From a checkpoint of a small contrastive image-text model: text encoder activation gelu_tanh, 90422 training examples.
Rows from block 5 of the image encoder of a small contrastive image-text model, named by matrix and row number. Rows with one number within an expert belong to one neuron, the router's apart. Each number is 500 + 25 x the weight over its row's rms, rounded and kept within 0 to 999. All counts start at 0. Numbers have three digits each. After the name is the row's rms in percent of the matrix's.
After each expert's rows are labels from the 100 images, of 14976, where the router gives the expert most weight on average: "colour at peak" is the nearest of a few named colours to the mean colour under the peak. Only what is clearly more common there than usual is listed. The data: photos of plants and fungi (iNaturalist).
# router: router (encoder.blocks.5.mlp.router.weight, 8x256, trained with AdamW), inputs 86-171
# gate: expert gate (encoder.blocks.5.mlp.gate, 8x128x256), inputs 86-171
# up: expert up (encoder.blocks.5.mlp.up, 8x128x256), inputs 86-171
# down: expert down (encoder.blocks.5.mlp.down, 8x256x128, transposed), outputs 86-171

# expert 6
router.6 103:474518488475539498538496499530538507451463495505512511463480507498485518539471511484462527497531499534498458512508464514545507493470477512535508532539470473453499518482458513515486497529540533505478478490519496507504496474519530487521512462476471446488529470
gate.0 115:502554540496513492444503477506494505510495458516501526511502489462481479503500521469472503537469519508509470489501563508464502470515516510530513554497528484487504507516512517503509478487431513514492464496474521520566505513467446488505495476509536481480502482
up.0 106:512575567480508493447496490486502505533495466500501518492516494473481492481498513489470489537472521519501494494503562520474508483502498494519532548528543481489547515519515528485511512495446500513471459495483515508541480520487447485482498489514527482487499490
down.0 110:510502538506514455413471510515460501510548453490483486509518489510500536461484527467461508532508511517453486521483476488506494521561499507468522503509494487525489517541543465474518491474503509476498512543472512499520489501500525514493520478534468509488503470
gate.1 106:574508499516501528562522450506535503524494524545474491494475517494475489489461453446478520484507486472465489494479475531514527515534514530488482519525480520472460501461483528509442505521485469458503451506523510540520482507481544543477483507489508498528473495
up.1 099:417523526500468480464509495490471494493506497460514534523513490514551505510497513528525507499496527525532520560528538504512450503481498455520489422497494477485552482513501479513532495491525487526509515501496476480454494502505474478503546487518472518481506480
down.1 099:530516501463504449489439562461545449497530500493479500462488533504508504499547496471512494459516506453521490540508507497465532477509491458514513495462532493479506496495480518476506522515503481530485504476426560457517495486533492504557520520451513500505529495
gate.2 096:506501493519481532533478478534477514464518483522504516509491517513485469484445538486493501560495476523469490504474470493482522504460515506520429487478513492523495459485447525527466427496518495552491474487488482522484519491525480468485479511478498496503513494
up.2 099:497508495527483507526531471482450516474474503501499465455483498523496457519476557471505470519494552534489529472477499468485511472512503510481499490482500495513479487523539493529483464504522465552490497508497472546529526525519475506509517482460467500490506504
down.2 099:471481537473448473516525526522536517518476557473523482514470512542500524509523498453516504495483491495497484525520508510493492505469515483525528480504502521550514506518494517517463510493490488520482482479516459508532530539473475512491514498502467512496518499
colour at peak: grey

# expert 4
router.4 097:539477542517499458485539497501474471542527514524450484490491521517490526542442486466495514489487454513545510436507517506516489490521481497489477524508501517473499528525475523489519508521525522496507476480518512537506464543481480531464485455531492469483514547
gate.16 098:493480563488499471580510545538473532501507501533489473454541503476495518483484492488502500470481485465501549492506505493534465532481440534507536507522476530444481490511513494495481507540491505490464481492498523503531524553471504468485472527489516472498529469
up.16 102:523492484472518526486521454511490481487426518505503506555448478468494523493495498482466482505496528490531453496469512537493506490508497501529488533509500523498521514488468522514534507446494540520478538495461487496506488475539456485519530553517527518466530525
down.16 101:480505518488500528444521501473507539464513504498552475506466507500490494512525527500495474501499492513502490512509507508485515580459504471469476499489466498477504508512493459476500485526493505460504492492509505480475482504515541462491481528513466479477507518
gate.17 108:480524499488518499486550495529445521519532503506470501471492461519527470426476466492499467504469513506488505481500515556475498502523516512450522498501481484502483474446533493520501534539486459499510485527540530593507495497485529487462516516519507523502468494
up.17 103:526499553520520450517516487482486482505500503524513488497499506478499521470568514547540477479478500515492492471528539416518509506496511518496443472511465453511522525519484503495508484467490519465488485483491523485488529568510490515548503513507498528515490525
down.17 109:547460467459485514499514449479491536427480473502499468542487513469537483478538510507513528451463523481515491441501505501471567513495482485509483516497511511514501524518484495561511528493505514504526516470440475491496496519507503499513506503482462534482539521
gate.18 099:490471513545494539485524512526503532496520469482524505533489540489510529507499494444413492460522503543453456515485517481478491498501493490466480494489499506507483528495506472502530460512469496520488532509533492482493539508509521481479491474488532510495508513
up.18 102:496550505538500503476480520509470501530480553476524515497469436485475489495463529480540500528504497493537488471504495459499486506482505482512513504499505464514512492519476477429487530474517512517527469458493498506499457514464523493471528477469463520482488514
down.18 101:474551519524531508507480455486475533500451517506511486512480527433455503532475482512498530535512507546517466469456459507533459504557482528482479516476494488478490508501485500497520516520551532513488496484479496527514498504458483507479475466510557520487499514
colour at peak: black

# expert 2
router.2 098:515491471534504520472507495523493529521533448528523512466474544475524498518474470492511491482481501539515502493464500501528461547496458511488510508486493513465538452523463499481512494534471521535502478480486500481533522477525470533500508543491487498512486498
gate.0 093:521474474529526518540483510502498512504518552515535510498492506490491529483462525507487487526502504512500496476475514519499502510475508488447518518480466502562474484488457538477538525492472501493500479524505497477449503522473539532511502516533494484498491464
up.0 092:537480464523515519529486506513484529519509516496538500503504502483474528462453529490509474531497502518501508458472515506488487507488523493461521516477460512569501478494454523475518519487467497490500486510514501497450503537483535536501496517545503477495488448
down.0 102:507505459511508494494512493508544458516482500534474473519509463537498499521524519494500486473483482491540492473478509487464532519468502478494464526491512505466533523439472511497533508506489482485526525500487447481506498531463505460572470504473458497490505553
gate.1 105:446473517531496490544476499544531525487492567490505495510529501454507483547490492485499493508511511486455454555495472488488493478482522524518480500522498525459492486511503480514565516482499507504491499466521499506479506523479497476528496495533526504507517566
up.1 104:482462517531482500538495515538519542477491568490494517498519510449513488523487493479531484500519505490449476546492470494476474473513532505515491495509484523459488483517498494516560522487498522489501485451548511498494509530479499467526497473540516516512521580
down.1 121:478530498512505495472507505476489506471485540538518487520530483498495501487558516513539500474481559503494514486493466493522519449517535505507491524496486502463527509518512454494515518498509496493528470463489517497578540512484498539457537493490523483489498496
gate.2 096:498493493482478526481529523474494489495504512478456549529551519516525484503479478559472465510555480488506536464562483494486518460508570463524496527473530512519502511530485526517493484524565503498480459513507543469507506487503508495508472482475502500512509506
up.2 093:492482471510510498467511529496510470487537463507511558517529500483540484492471459563488461528530446490490514481530505499494532505486508457493468551485517531536501495532488528523484493501557486479494488503508536486506455498485516497516504523501474496521511546
down.2 103:445524497502455480559461474482475495511495475473522514472498574499533490461498481499457512508488495523487503510492484507535491494521487498490502493479498470538553455519504485506495520466516528546530495526512493540472494481524503491487480448487520512468520481
colour at peak: grey

# expert 0
router.0 091:524513525478516524462542485522449466465524563494501498518467460539511473515496542530497516507482474509517539519484529479520475498514494443503496442501545496485485470500523495499456476515499517537496535515547468456486516467546530529493460525495484540477502526
gate.0 100:523490459472485512508510494486474483475485502493467487483515464482512477491493444509454498513482476462518493481550505507505489455507484477470540484538529537495504510510488488492466526523529498485512485495502471546499502518470477536453508490482535507447534491
up.0 099:519500471476503481495490528511475478471441503456465509473501488477482509482510467504472512472500522483517498502502466499517428479496505452480541490508524534520517474517461533517481516489514529479517492494485483501536536533496509537476542510525513503468535504
down.0 088:526500503509492528499489509511523436503530515481494521501465517486470502510487477474537517501512505523446517544523507484514487463516492422530488472461490491529465508511519514534515499475514530476508509513520473503580507485490545504507515505497551516488481476
gate.1 106:498496494522529473515513474474520525533528498491450514483439487465516497485523461532478492467510529497494526561496474475523489506521526498489527473474546512499495483501485493488494486482497523511516471536505476463477520527498452525467503508478536514496468543
up.1 107:467495475515540493509519484474522524532518512487428494526457509484502488496500462558474458474498527495503546527510525463551457502521526524498512457508494505514502473516522486479517486463524537491501451525501483482454499547503496513477486519469509515520477528
down.1 102:511507419499489503481459495508506559528485523480499485477559484485513530453504529514507524481506476478506516518472470522506483502481542553504489484443472508422492506482465477489500468492500478518533497500530489487451481519476476555509519479487471516501495526
gate.2 086:509505448482532522528505540539506461504485467494476498462500466444510502489523504520460503481482495493513481495520472512478489501502510526486535546497525461514505503495546530519502507463498527488513475460469458462549526468472486504483489496483486508534477496
up.2 086:550513450449539527497498552561470503502481515493473491486501463479502494494488490531437498487490485486518519463517474487512510502482510507484535553488530477492505511523531520498493496462510507509513494457468469483534541465514493534468491498490500478529472464
down.2 092:525518513515485511547546489506495465491517550513510491515524521497500507506476438499501495514504494534469522536490507505510487537518489493468485491505501470503527510468510489483473496489479466516501487498535502487473530505510517543468448513511541515488486526
colour at peak: orange

# expert 1
router.1 103:484471520484499448541517547489487453525461537501527490501501502457480470524500465428522497464482498519513461495510499532455484502466506556456466525486477481507523526537534485502495533496500505503498524506499462499488472479477524528529456462561475479460523499
gate.0 087:518482500488497505512514496503496449518491508496501504498493499495468475551447448514481556484505517447474488520474531449484435507532499469507507532505479492502487469478496525501526518542506482528486460497521499484468514524484517524526537499475522475515506454
up.0 095:502490540514476490506565524556502509475497471510514516505525440487475476490534505470511478503549486493442515486484519524496503483509484524469484467466504460487507537497524514478504501502496555471511480475504509481516533469507510499504482494552524514507509497
down.0 088:507523495508536488510515471477517479526504482488497535528491466467484466501492514486527497495498489497519513442511456515514419545467460536508426472520477517500508511486488521476531455481503515527491503474507567482478513523495468530488476523502515482514506517
gate.1 093:525468462515492512521496562508482502452481542511479541489493501486524524513525503481515549522536479503469493501483504474490472484534518485493520502527552511530470511453495509503548490474494495493501449527502483482491506489464542542512480517494511496505504497
up.1 095:480530531497526465476480493491531482535539464480503495505516452505491467492516487515502486493463494494509513527503505481520490473457495542490445512518458471487511481546490478499475533469495467510521536479518510524513470530521507451489501487525504507474495480
down.1 103:523512477501513504498533472510551487484565529473491496502536496528518490481471529548504517536463510500525516456509517461466502504475487491525508491471505476481464521485496546438522507493471504483470480475550533517487516534503508503493473479511507494508458491
gate.2 096:508473488486478479520514518512489486496509540487508508512470461501490493539535461479546485496513520453534528511505510474503494500502463480495532492523549497461475471500501516496561506506538552506498505506508555436515464460500522499474455516539481528507513528
up.2 100:536481502505491493536525519492478484532514559457490519520463457470499515520524498502555486506522512504543534516520523467496506503503465493478520465517500498472482470498526487501535504506542575518504489511538548442520471482484503474496469532534478525486495534
down.2 101:480504478526489499459472508489535502505507512478466496446495514538468487510517453481502509499509508489508481518520494492508537488469471526490476483527482452467503532445532500468488486515526529484478535471492497456481524519499525526458469515504480501490511486
colour at peak: grey

# expert 7
router.7 105:491495483493475494542514480459531503501483441469439501504505470496496478486485477457501541473513510489540484431538488502471520511502466466493465540472514471524507487498477506468515532499480513457491524486455474551505491520457481536507496521481505465474514497
gate.16 104:525449528520521486479468506539544456486512519519492491519550474519520509520447484512480491463505510548468519522518475470510497522488517523509524539484513479530529540492534472469491539517499471522516489551519480485522512515486502515494503538513470568494511488
up.16 108:480544506469503501528526501513497510487485511500487526475497494470526493524499466486542490504524462490532496454482498517492492510474497487445504444577510479522510504503513514503472497508490511462480537508489509503522480463525479524509492450480497462490516487
down.16 109:514496489475502535527496487490513502507451507498465539504429528531549485535512537483445516463466518514497476514508501510498535489462504480528500533503463509525467484519546520546513484485466461479495487535496484483498497518497512479518550488498531531457544484
gate.17 092:515529463460502501530461457500551474515481533498458451516506472508496489482499532503533496500479496482500487490469520525472504464558481518544478484466509538511543526486532508508465474488476541500484542468511478570524501492524460507476455458542512514478477457
up.17 097:455505496505485488465504501505460506480491498507520545462463537532534488526501470509485525519516523491476494470544456477566510539455526516492520505556503510488478480494479518496508539494505476494503505530488491477496514475496521502540536498485495462516511530
down.17 098:540474559491485515519463511485487424543519464509516431484452486506462497477516459529504507541490467507500476480492520486518487462471505491468492474465503525495494520512505480526457500526501495544491492506488530528494554488518503507488503538449489474493498490
gate.18 101:455477503558522481512517544502526479547476468520474510520523500499517489475450477556490512482513481485510462488495475502479492495497528475516507497511494503470532485464483523534466516430531541494465482484489499511493485518514462505478546476464515493524497507
up.18 099:496479491442492476492502484541521517490495472500504498480472512533464486494501508484503494505492500505511532497497541447509521486482484499554532503487482496547499515505530498470530518531475494512479521544486533498476497484446512464489484507509500509538519514
down.18 094:539513504473508516505533492525516506536453525522506505501525526492524509515498431447491470475513467526491502514505523494493456488459481492551497494483506510486501504480477557496527490490475527473531498516512501527475507501499525524456505536506503506490472510
colour at peak: green

# expert 5
router.5 109:484487483491514501510491494510479504500526509525504505474498487458495499516494500521501481527510485459538468538488567492509499519463454518480537469530453525484520480470490454475507527516489489495501492545443492472489486460472491459495494478524523526454460506
gate.16 101:562543483502519487466490494469490523488503549499560471486461478483490529497515497509516498477477514467509488502482508545533528518510493471517495495511519492501513497502505551506503489499551503540474498515488509477532497455528508539494480558542501509498480502
up.16 100:621533486494492506437520509501492474511490507497479499522511538508474508488534512501490505507494517483501494514505432507471467479536489485517492504472510510483532505536505508473499524495518516491481520458499523480449502482539502509518502520488538490504492499
down.16 106:535461487485524519477477447475495505501474466525498469501462503467434531482531520505494477463497538502501507526491537497516495470517509479504501477503506525542461512509510455505509550502477502467491528543503493510500495508444495513503493522501471490466511526
gate.17 097:494527479508509499528477494517514502474507542512529514539516504523499475489471487442496501521492487512501516478450514510503524485524471519491525517521511495479504494493480471473468513526502510519475512530505480486494460508466554523506491538521466549463489487
up.17 097:507450501536473527501532469512471519512513458511472520511484517481488523476519522553456465524537469474478487507501483507457470533488523513486463520464521512521539490473469534537526474443491497488509483508504533506482505520511465489489494482479533479501493481
down.17 084:515498541491456501499499545469536550507491499524500501474511535512486499511511499495513515501470530531504460531477492510500525466495498459464529505513487481522529473511502507459534504521488522517482517489458519477484550533498504506499489509458476444459528518
gate.18 110:473543513519543473500495532531515483437493473529511497445468474486500447490470508496501520503515522496518487437504499487513467504528548542511526522459511502501494530499492490529484552490499496496533467490467528551518504534523519540484464479486498491491507479
up.18 114:508454486495479511494494451494471525552540494486489508537534526497510544504537467507504483520474459516484511543492495511468539490468466448483495487526517501501528479491503507477498466496514480503462527487526479474495469474481463500527510509488497516517509527
down.18 108:504469433522513471545479510521522522486501522536497509523499536514498497457526506515505467501512504482516498509504508504491480528499486489525492537483460518521522516500494511550514539516482518471472549544521475496526505473513481496462545501467480513495495453
colour at peak: white; pink