Weights of a small contrastive image-text model: encoder norm layernorm.
Rows from block 3 of the image encoder of a small contrastive image-text model, named by matrix and row number. Rows with one number within an expert belong to one neuron, the router's apart. Each number is 128 + 24 x the weight over its row's rms, rounded and kept within 0 to 255. All counts start at 0. Numbers have three digits each.
Before each expert's rows are labels from the 100 images, of 14976, where the router gives the expert most weight on average: "place" is the part of the image that holds the peak. Only what is clearly more common there than usual is listed. The data: photos of plants and fungi (iNaturalist). In brackets: how many of the 100, against the usual share in percent.
# router: router (encoder.blocks.3.mlp.router.weight, 8x256, trained with AdamW), inputs 0-127
# gate: expert gate (encoder.blocks.3.mlp.gate, 8x128x256), inputs 0-127
# up: expert up (encoder.blocks.3.mlp.up, 8x128x256), inputs 0-127
# down: expert down (encoder.blocks.3.mlp.down, 8x256x128, transposed), outputs 0-127

# expert 3
place: centre (37 vs 16)
router.3:106090157142121137128137145120142110158118132192121159173110132112090106097149138110134125117150129146091172135126149078092126164134167146165147123126152113108129178132159118153096111146110139119163157146099121134110089113115117096086145100129098126113097130069167129107082163150140158090107126117104169090126114105135090169120108157167130125131118164126110116138127125138127117144127
gate.0:098115128157121118140125130134076121135140174119183110082135122145130089100172126145131144164134143126124102133152139113120155141145169108109149102128151133162126125137131133139153140121119113141147090134101095119132102109105174103143115158105114130165112117196115193132075110132139146128106154117128062175146135144145095161139087153154138153097111159130161097104108107119123098108148
up.0:132156154143120135138097099134120153128095156107076131164136157093144132121099133153140094095132099129179157103096092147102158130112093149115080124111094106104150114188130124129137121131149153111132149104200112128139148111131105125101127131104140075123143117068162089145142137168120113099129153139138169128107135089097151093100136081098126113158125119137101154150159119118113168166081
down.0:130142164140112150132137125108115139086119146133145136104124109172160165167159111114122116141135131129139115105114100098123131144155147119104156137167137143122127128131123139160105117115147156102133138118159106165118125173105084107126097138146139121119114146069173129112195091109141153132161133140137184132170123094170166175109107119145136086094121137183099144108125117154117142083122
gate.1:139105130130116082133131132122104115128057136137137132140149120133166135097151090173082135144159145134099143102137116081121148125124118174158096158158142154122137174114113146137119153096107097122161087141087129157174154114086118099149155110133108177113128098117074180141099144135128135134087125093158128162101134111198131106161101169100128110123091147112166157137119116098142124104155
up.1:133116101153090134100130154185131096115114145146161092173120115131113089118140102133124137126104130159144151114154134122125143129090114127105121154119185091125105183116114155149132184128088122091167160137109152122102155150141145092153142113114129090156155116101170164117166147131132169146108133126147156095177159123149098168107112139095100138139130103133131153135133118100114106134130
down.1:080117053123163095155130141129115108127143079146124129154128124105150118151121094121167086100166090145142108122160107129119125134128179128105132130113154103086123131162146110155150127143142119166134134119132140113135121151141090133133110131131145159137147103133098193145154110140129125098101105135072122125128100127068096136101122100132135137131112104099159134103156150141120109118096
gate.2:123094144147156124145162164103091120140142116120163137081131128141131100073130165105050169105157173142120160139164115112105133104119097138159164096108162153140132125119139129086107112132129101144148126127112073186167080156143134132139110116129126131152126144131079150139121107127101152108124110155105127120121152148109124125131151085124164118143109132092192177161087101117142138142141
up.2:131170102116099143080113089166156124110100152113110093158108121108096144140123090134165073176096118100137103100130150129136139148151148132105134161135132091157129151147106117162142138170139138120103146130124168088081182098128147155098152126158150145110147102147175087122148146110143097126139142109159139112143114128137127104104092160151069134120123113149087065099134127147127106132128
down.2:085121110125134144124124154106140108113125191122133100111170152180102134138121114126127129104091125144153150117141149098099133147095127149144172096167169131137120090137128173122128174120141126142094118134131108144108155155079100139102117170150109117125082147168111140147101133120132050173138142102153128138099127154142095147090148122144122143150114098136158102145117122144171113122105
gate.3:148116162155118097144112141128161108099139141123125121116082138125141113087155123145134161093111118131129114128126105144117123085131161127112137130112113105169155125103138144190125198152154148118118144144113104124125141115105139136137085148164087077157145094137152126132155149148123102143089163147138098105131132084112096140145112171077116140145121111138121129087142121135180115105095
up.3:163109099088129145129147175123099122139125154136108151115116101157188131140171124099159059135143141091161112120151112112121100130133076085120148142130125114146091126113174125121152144119096133138114143091132102173149124126207115150146160139109115128137076169125128108127158104158142094139117121166144138173141132140127137153118132093130162136096138130106128129154137126134138151128142
down.3:127130118150101177115133143135095138153116082107141085094106115139127091123124108102153104155105102120105102133132091138165131134168159159139117079103111166144152131084125163099192121150112144125153090160137158118157107122115131139153133124192156149136180149140114102132098137113068142104128142128133144165138124121168088100159153100123107124089134138115162120101135158144153110124100
gate.4:064148162080154152102121128136149130109162114127108155154114181077128102099112129152130105116148124136104094143159121129129138110128123150161102124101136118081118179136114109129084144141140147118137103142142110127079127148121117136164133124116141142135095120116141144134109119146081123124095099097142167141127154145099086168092162105074156118156146130149124114099134126091130109115104
up.4:158126107113135125147159104142135084120155085112129097137143155114141157137106096121126152134109132116162095133139103136169151128140150136126111154149120101163139093082134160132134109128129101133106114139149145192146124078144139105028118152114098135152128154118130144129128146125169134143131124122130122117117144123081127100127113105154124155062123137130104140118145156171092138160146
down.4:094158156125134123122120123150133128138138110129122138117128113109117137167163122170126102160120145164119121116151121128123122109134132177131144136133114146154115162108113111135126090132112145111159113154131138103095138140159122141094079148168125138159132172144090112135109123079164151129073062149117103083131135112173103171144138151141118116129119138103106113137126139146135043118113

# expert 6
place: centre (44 vs 16); bottom centre (31 vs 12)
router.6:138132079127089175144097127153067150103120124108102128092138098173144147157134161126114133144120128143105137104140096139118115096130107079108117148146175123106144118131131103138171102078156128178090158096141120139123141109103084143157101110141138154109149157180094104126102129134094075146087122153158134143123150111109095129161132155165179117122100135144123154183143125131129142082144
gate.0:101166120093103127162110120115137153132123118145103108104128126129147138121153145119128084126106137170106211116122100115131127141156136138117135104132111141129067124161097124122140103125104129107156112148134092107112143065137093113105110138141133114130123147116128149159149178124155071138138147172124126126153129131141136140107131161167093124130121121133130130168157150097151136109125
up.0:122181112105143124142136064165149123089117117146126116100115122116142130140162128131141096126122130155111167146131119114121151105148105127098149106138134134116090106156158127134160102133114126126142109143153104107096155077125127114084116131144193116127116137131126120169152169130156081122148152152137126147136107124149129139091106139127092120143144148137104125162140140129132126151086
down.0:179175094138152124097113124106161138141090158142153163121127138142143079171158148138139174117102137144111120155048146147113142101080162106142164156059111096151150149153161134120091132149150124121108115128141143106109116105125149159113157122116118110080078121096161114165140107098069126140149120138130119122122152118140152148118107052147176117143115152121132157116125109106109118102130
gate.1:133079117123146114126135170144173098138085143137179129135147126120120127087161124144110109101125115088139118148106152145153121124138131109114154083094121114142111134087099127135104112107111123097167151160160146198119111103145141137208161103136073118157151136170152106130143135103120150109114174114148163104109132133128147146155135162143091125137133122114133198108121115149111082171131
up.1:145111127143108160178136154146121138139120149131127124121155140131108145176168104113171160164143133129132106122123151099167122160163166077123136155069124125138125140174110135092142146102120095130127138167131118101128150131100148121089119124143060133128115125095172097150139128149129123116135151136154094132106105132101157115109125079109153122089190111131135093142132126103115088120117
down.1:137078122135183158156120107091139120095132146092119107139125131106110104072123123103134136141138102145140141102118103156145120110144102150103089133097121069150125105126130161117141125072162110117140117153099091092119127157149090164138161121176101172138150159154129123114157136097137112143129117126186126152142151117095137126139115125081130104150162097155127139149156128141147063120145
gate.2:117129110143145123133124110107108114139139146091147121150140143108112165100139122142094065139144115126153131114155120145109153107139128109100152156146153103109133108136122111135078195111138138145122100159144132143165136114133137135128101115159111162168126078112078200145105100119122124108134130116122127129151089145134141115128133121123081099117127129163134147088091120096134105139140
up.2:155136127161116098126114125113102124149126143101147131125127123110148152119122129135106084142131137146172126133139140164115139100151149135097183122150134088140120106137086105136108171140097119142132093169130121127174127086125147124126117122138099179164127053112086156122100124136116149115134137109130115127157123146160140101127122139135071106116126115146126134108088104110144103128114
down.2:097153167131127112144133137184107106118125150121129157121152172145136132126167174145163110098136122171074126144133140127122146127107137146116107145097154150143115115124128169062107155165115137102130150142173092145112090101140186123133142099110137111122105142136134125141123119107153104092100157123101138150118069135136108167159114126130137151133119115115160146112085149158151120185144
gate.3:141131144114138146117159142119126151104097159100128103116113138149142136071147116103090110157146124129110098148088149119106157153152129088118149091078152088154085127123096091096159155099068136127133136119148140130077129123156130199152119132178117140102147114104141129152122116166126111110145115119109117148114119147133133154128119127155104126087151108117103120151141152134107108100181
up.3:121116140095147117109099168167125132113146130170116112121126095112101110157164126097140179114115101169146166069070089143135123150112109152169091119122109103147090147159145159143132144110153116091107103135145109130129116123116157091140170127114132155089087157135099100096124143098172115125136111138164118098177154104170137127120130169112101144136148131106168116121108104093120127161088
down.3:134131126091118116100131126086158149119117145134108153158130158154143115094092155120077111130167138144093098158107123120154150126113133165105135181128125172141129131130103077153133083140127119110138135126118125144112123197121137163163152095117122123136144087163185124154128089138097148127143092135151130120154148137117131109089107136095125119134122112142100130116105114123108102151177
gate.4:121133101149123104122113083133111080105149130152075140164153128172172075116154152131164141145140111132120119114198127116098135135123167122087126168159154159142127146137165110090171156119095103142164116117110120108122127107110109111107107159146117128112106101132165104143100127122095109116093157156151146105161146128122110185113136082126137141076106159127195112123123150152165140134126
up.4:121129178131124171132137131143108149138112136192125119118156111097081207104117135111112113142138113159121171142103110134128133095154095141156130110118117104105156118155121143155077113151155157131109125126129147127166155145103099155153147118139161154148097141112082169130133143113144103133148106151107128141125137150112175107135112159111127117151081128107085141129143088090082129139121
down.4:087111115138146119124172142107132107125121151157143151141175120107101068064159167133134158095134140174131151123116119067141149099097133145129122103163127116192104136207134127130109128118111118091123120139147089064078142118088104118110146088087123153137137104100095133184132129097122145113131149152132110149121097133153126129105129170142109106138133133147086140151114116129128147128161

# expert 1
place: top centre (42 vs 12); top right (30 vs 9)
router.1:087151120142140149109159109105099081121109095077120094142104142121128148103116116123091128125128147168152138172112096157119130068115082156148134160070112137116136074119095128122161163151156100139128130115157111097139161127109101165121099111104165163169109152117142132150116104125126147123110129153097133143118114153094168088144149121095113121159136112125105101103123128121102119127137
gate.0:135134125164137099078158163154122126168143128128130145125152106140129172109098090090133150153110145116136145129118165133119099142183103107157110128174099159121132103123098134103115160105149091126128146094142167153161142091158123108100110112114136096104126123095114164152151127088152115158129120122121148141106109099166113108162121084143140124097137145125117085124089153116094119080116
up.0:172122114135144130094129150125117126177144109100155146125138110138159164095129093084126129141100179125142163138087128150112157128138123117145074115183095115150114150142115154111145192119133147117119167091164117140154130115163147107105119086126152111126130141115073109143149124064147140141107093110141163117130161122146108109143092110141115142093112138157128123111113137129119120080103
down.0:104137119119127107074107155136101109131146134101165086131109151113107136142126117127114159091121159140146126128101140139133175117159156119097146127115101140110163108126100157086135149111145088115113113120154158174122127158119095107137104128129136118143107109145155122106133129198131143114147092119150089110108122065087163130106133146113128151103134131136159146146182094183108109123113
gate.1:124112149128116135142109133144106122130142154142134120116174122088133157141127121097160136092147101155104100098128117121144143123118150124187134140087146083127129140146142096129123106118117143157128174127152165090148115123162148142131134174124138098111148099109135122146114102081132143124108054128195108135145175140109095105133117137132135112141174118138060139107134092113123137153140
up.1:106116168138125108186101120162133143137166137148106112112173132093131109119128083089144140097154094141115127106102126125150127120145140132150174103092145133146102108136098112106163100147087134132110141135153132093170124120129145142158124188132113132123132098141167151145153122102143113093094081133179128128147130148125062095108156130132147130157164152121077102107123139054127119131138
down.1:114140082126100088166108163133127118124131159110096160103119144144123101095144147127150118138153090148082096138131137118125124144122155114125117152143120157133189123095143109107126096147096139097125154150151101119115112092145096133118144141127131120182132127150111102146082092080123109128116178143150102166149171098118132074173142106137092131113118106148128143149110145104163102151156
gate.2:111143095115131134156125140088151158127101136083124138085098127153109146155123147097148125100131123161173123138118133175120136150150148141107131099120100151126137095105120136101105183124120133122141139133149179097156103138152128142082110119134093091196122138194111103133119123164152167132100125177126130116108137139154170111103157148141130100109162115123138158145132112095078153121175
up.2:147128121183113119116088087158090114130137131178140109170147117106177126149128127141140105157126162119116138134138135119133118092124109113134082127148137113150116165129136135161145092106139131108122128131115089147133158104115133111193136103087149143100174102082141143121144103122115082164156105071129082107129130141071076131133085133156098122147093122130114083137139129126153099113099
down.2:106130098168106138132073127127129134144103157111131116118130116087141107154132109139111123136151138138144108141108169140118131132149077137111152142156168111134084130169100133149103123089144131091154139161143117144165096139104106116116121147074122127119153095130143092122143162172141146137091120122120153087089145107162078154079144069147133101148161127152152153106106164132143169083164
gate.3:136132128148158147117114205143111146136150107123121134085091129111100141100134172150119161132123125078112178152124080117130145110123130133102149118100121110127124145122090159105131086170144115122138103157117154107084105085133096134091166141127103096119118120119120123075182102157113124123139166131121106179115141119107132115076062112112126134165177115132109174144163098160155157122116
up.3:115106126135078097132147044125155104126109165141114106158157134157156136169110083109124103134133148136131111117159164147127116143125125127132126127150153131110141140141143115142127160079113125128129167074115107140164163160134132133160075124144141163138125136154146119174079140087172119133119115132127155106148116116136100134167194171125142148080082138109165092098089144105100100131146
down.3:117138121148133128140113145103155156162124134098102149120109129168140126132156142134147162128038124119104062102115124107119107141103127117137148090113117119113139134101101113136129127148122178138160143162130118126133078090131141116116078145144137054150147118155121136166155147143086120137123142135102141086107149120114113124108162103151105145118130138095179135135195173101126123122159
gate.4:100118124195133120134086129143140088118154126118128128095148130122179138145137176155123151166105152114094113120116110143156103138159114134127130133105145161147119144138148103079093189149094139121117121112063086140115093144090112170133115151100056135119099083128117173126126112176065090138147121115136120126134150137143108133134110156149137142149144173106146099121105124149111112127126
up.4:143106130185130042130130050093122105138141107114132139094135139138122072124134133175136131138123135112144100141137118150145149157120105122161121149187138111108115103139137098113133099091154119117163120102105121157128122101119096090167176148111134139136113094157122167129170133118128113119145135156125109184144154124145140147123129096122150182112133158100093109132114143154133145131112
down.4:121149114165153089172138159105119098107113166118111108169110169125170100124145142097105127118149103116118059124144114117113118130116130133093129130120145130146157173144127113067142158115115129074070112150084144118116122124136115151079142085152138169132130081145106096098111087122108149107140161145114109133096096132095125141144118130120148128127176141142138141118113176111148134107094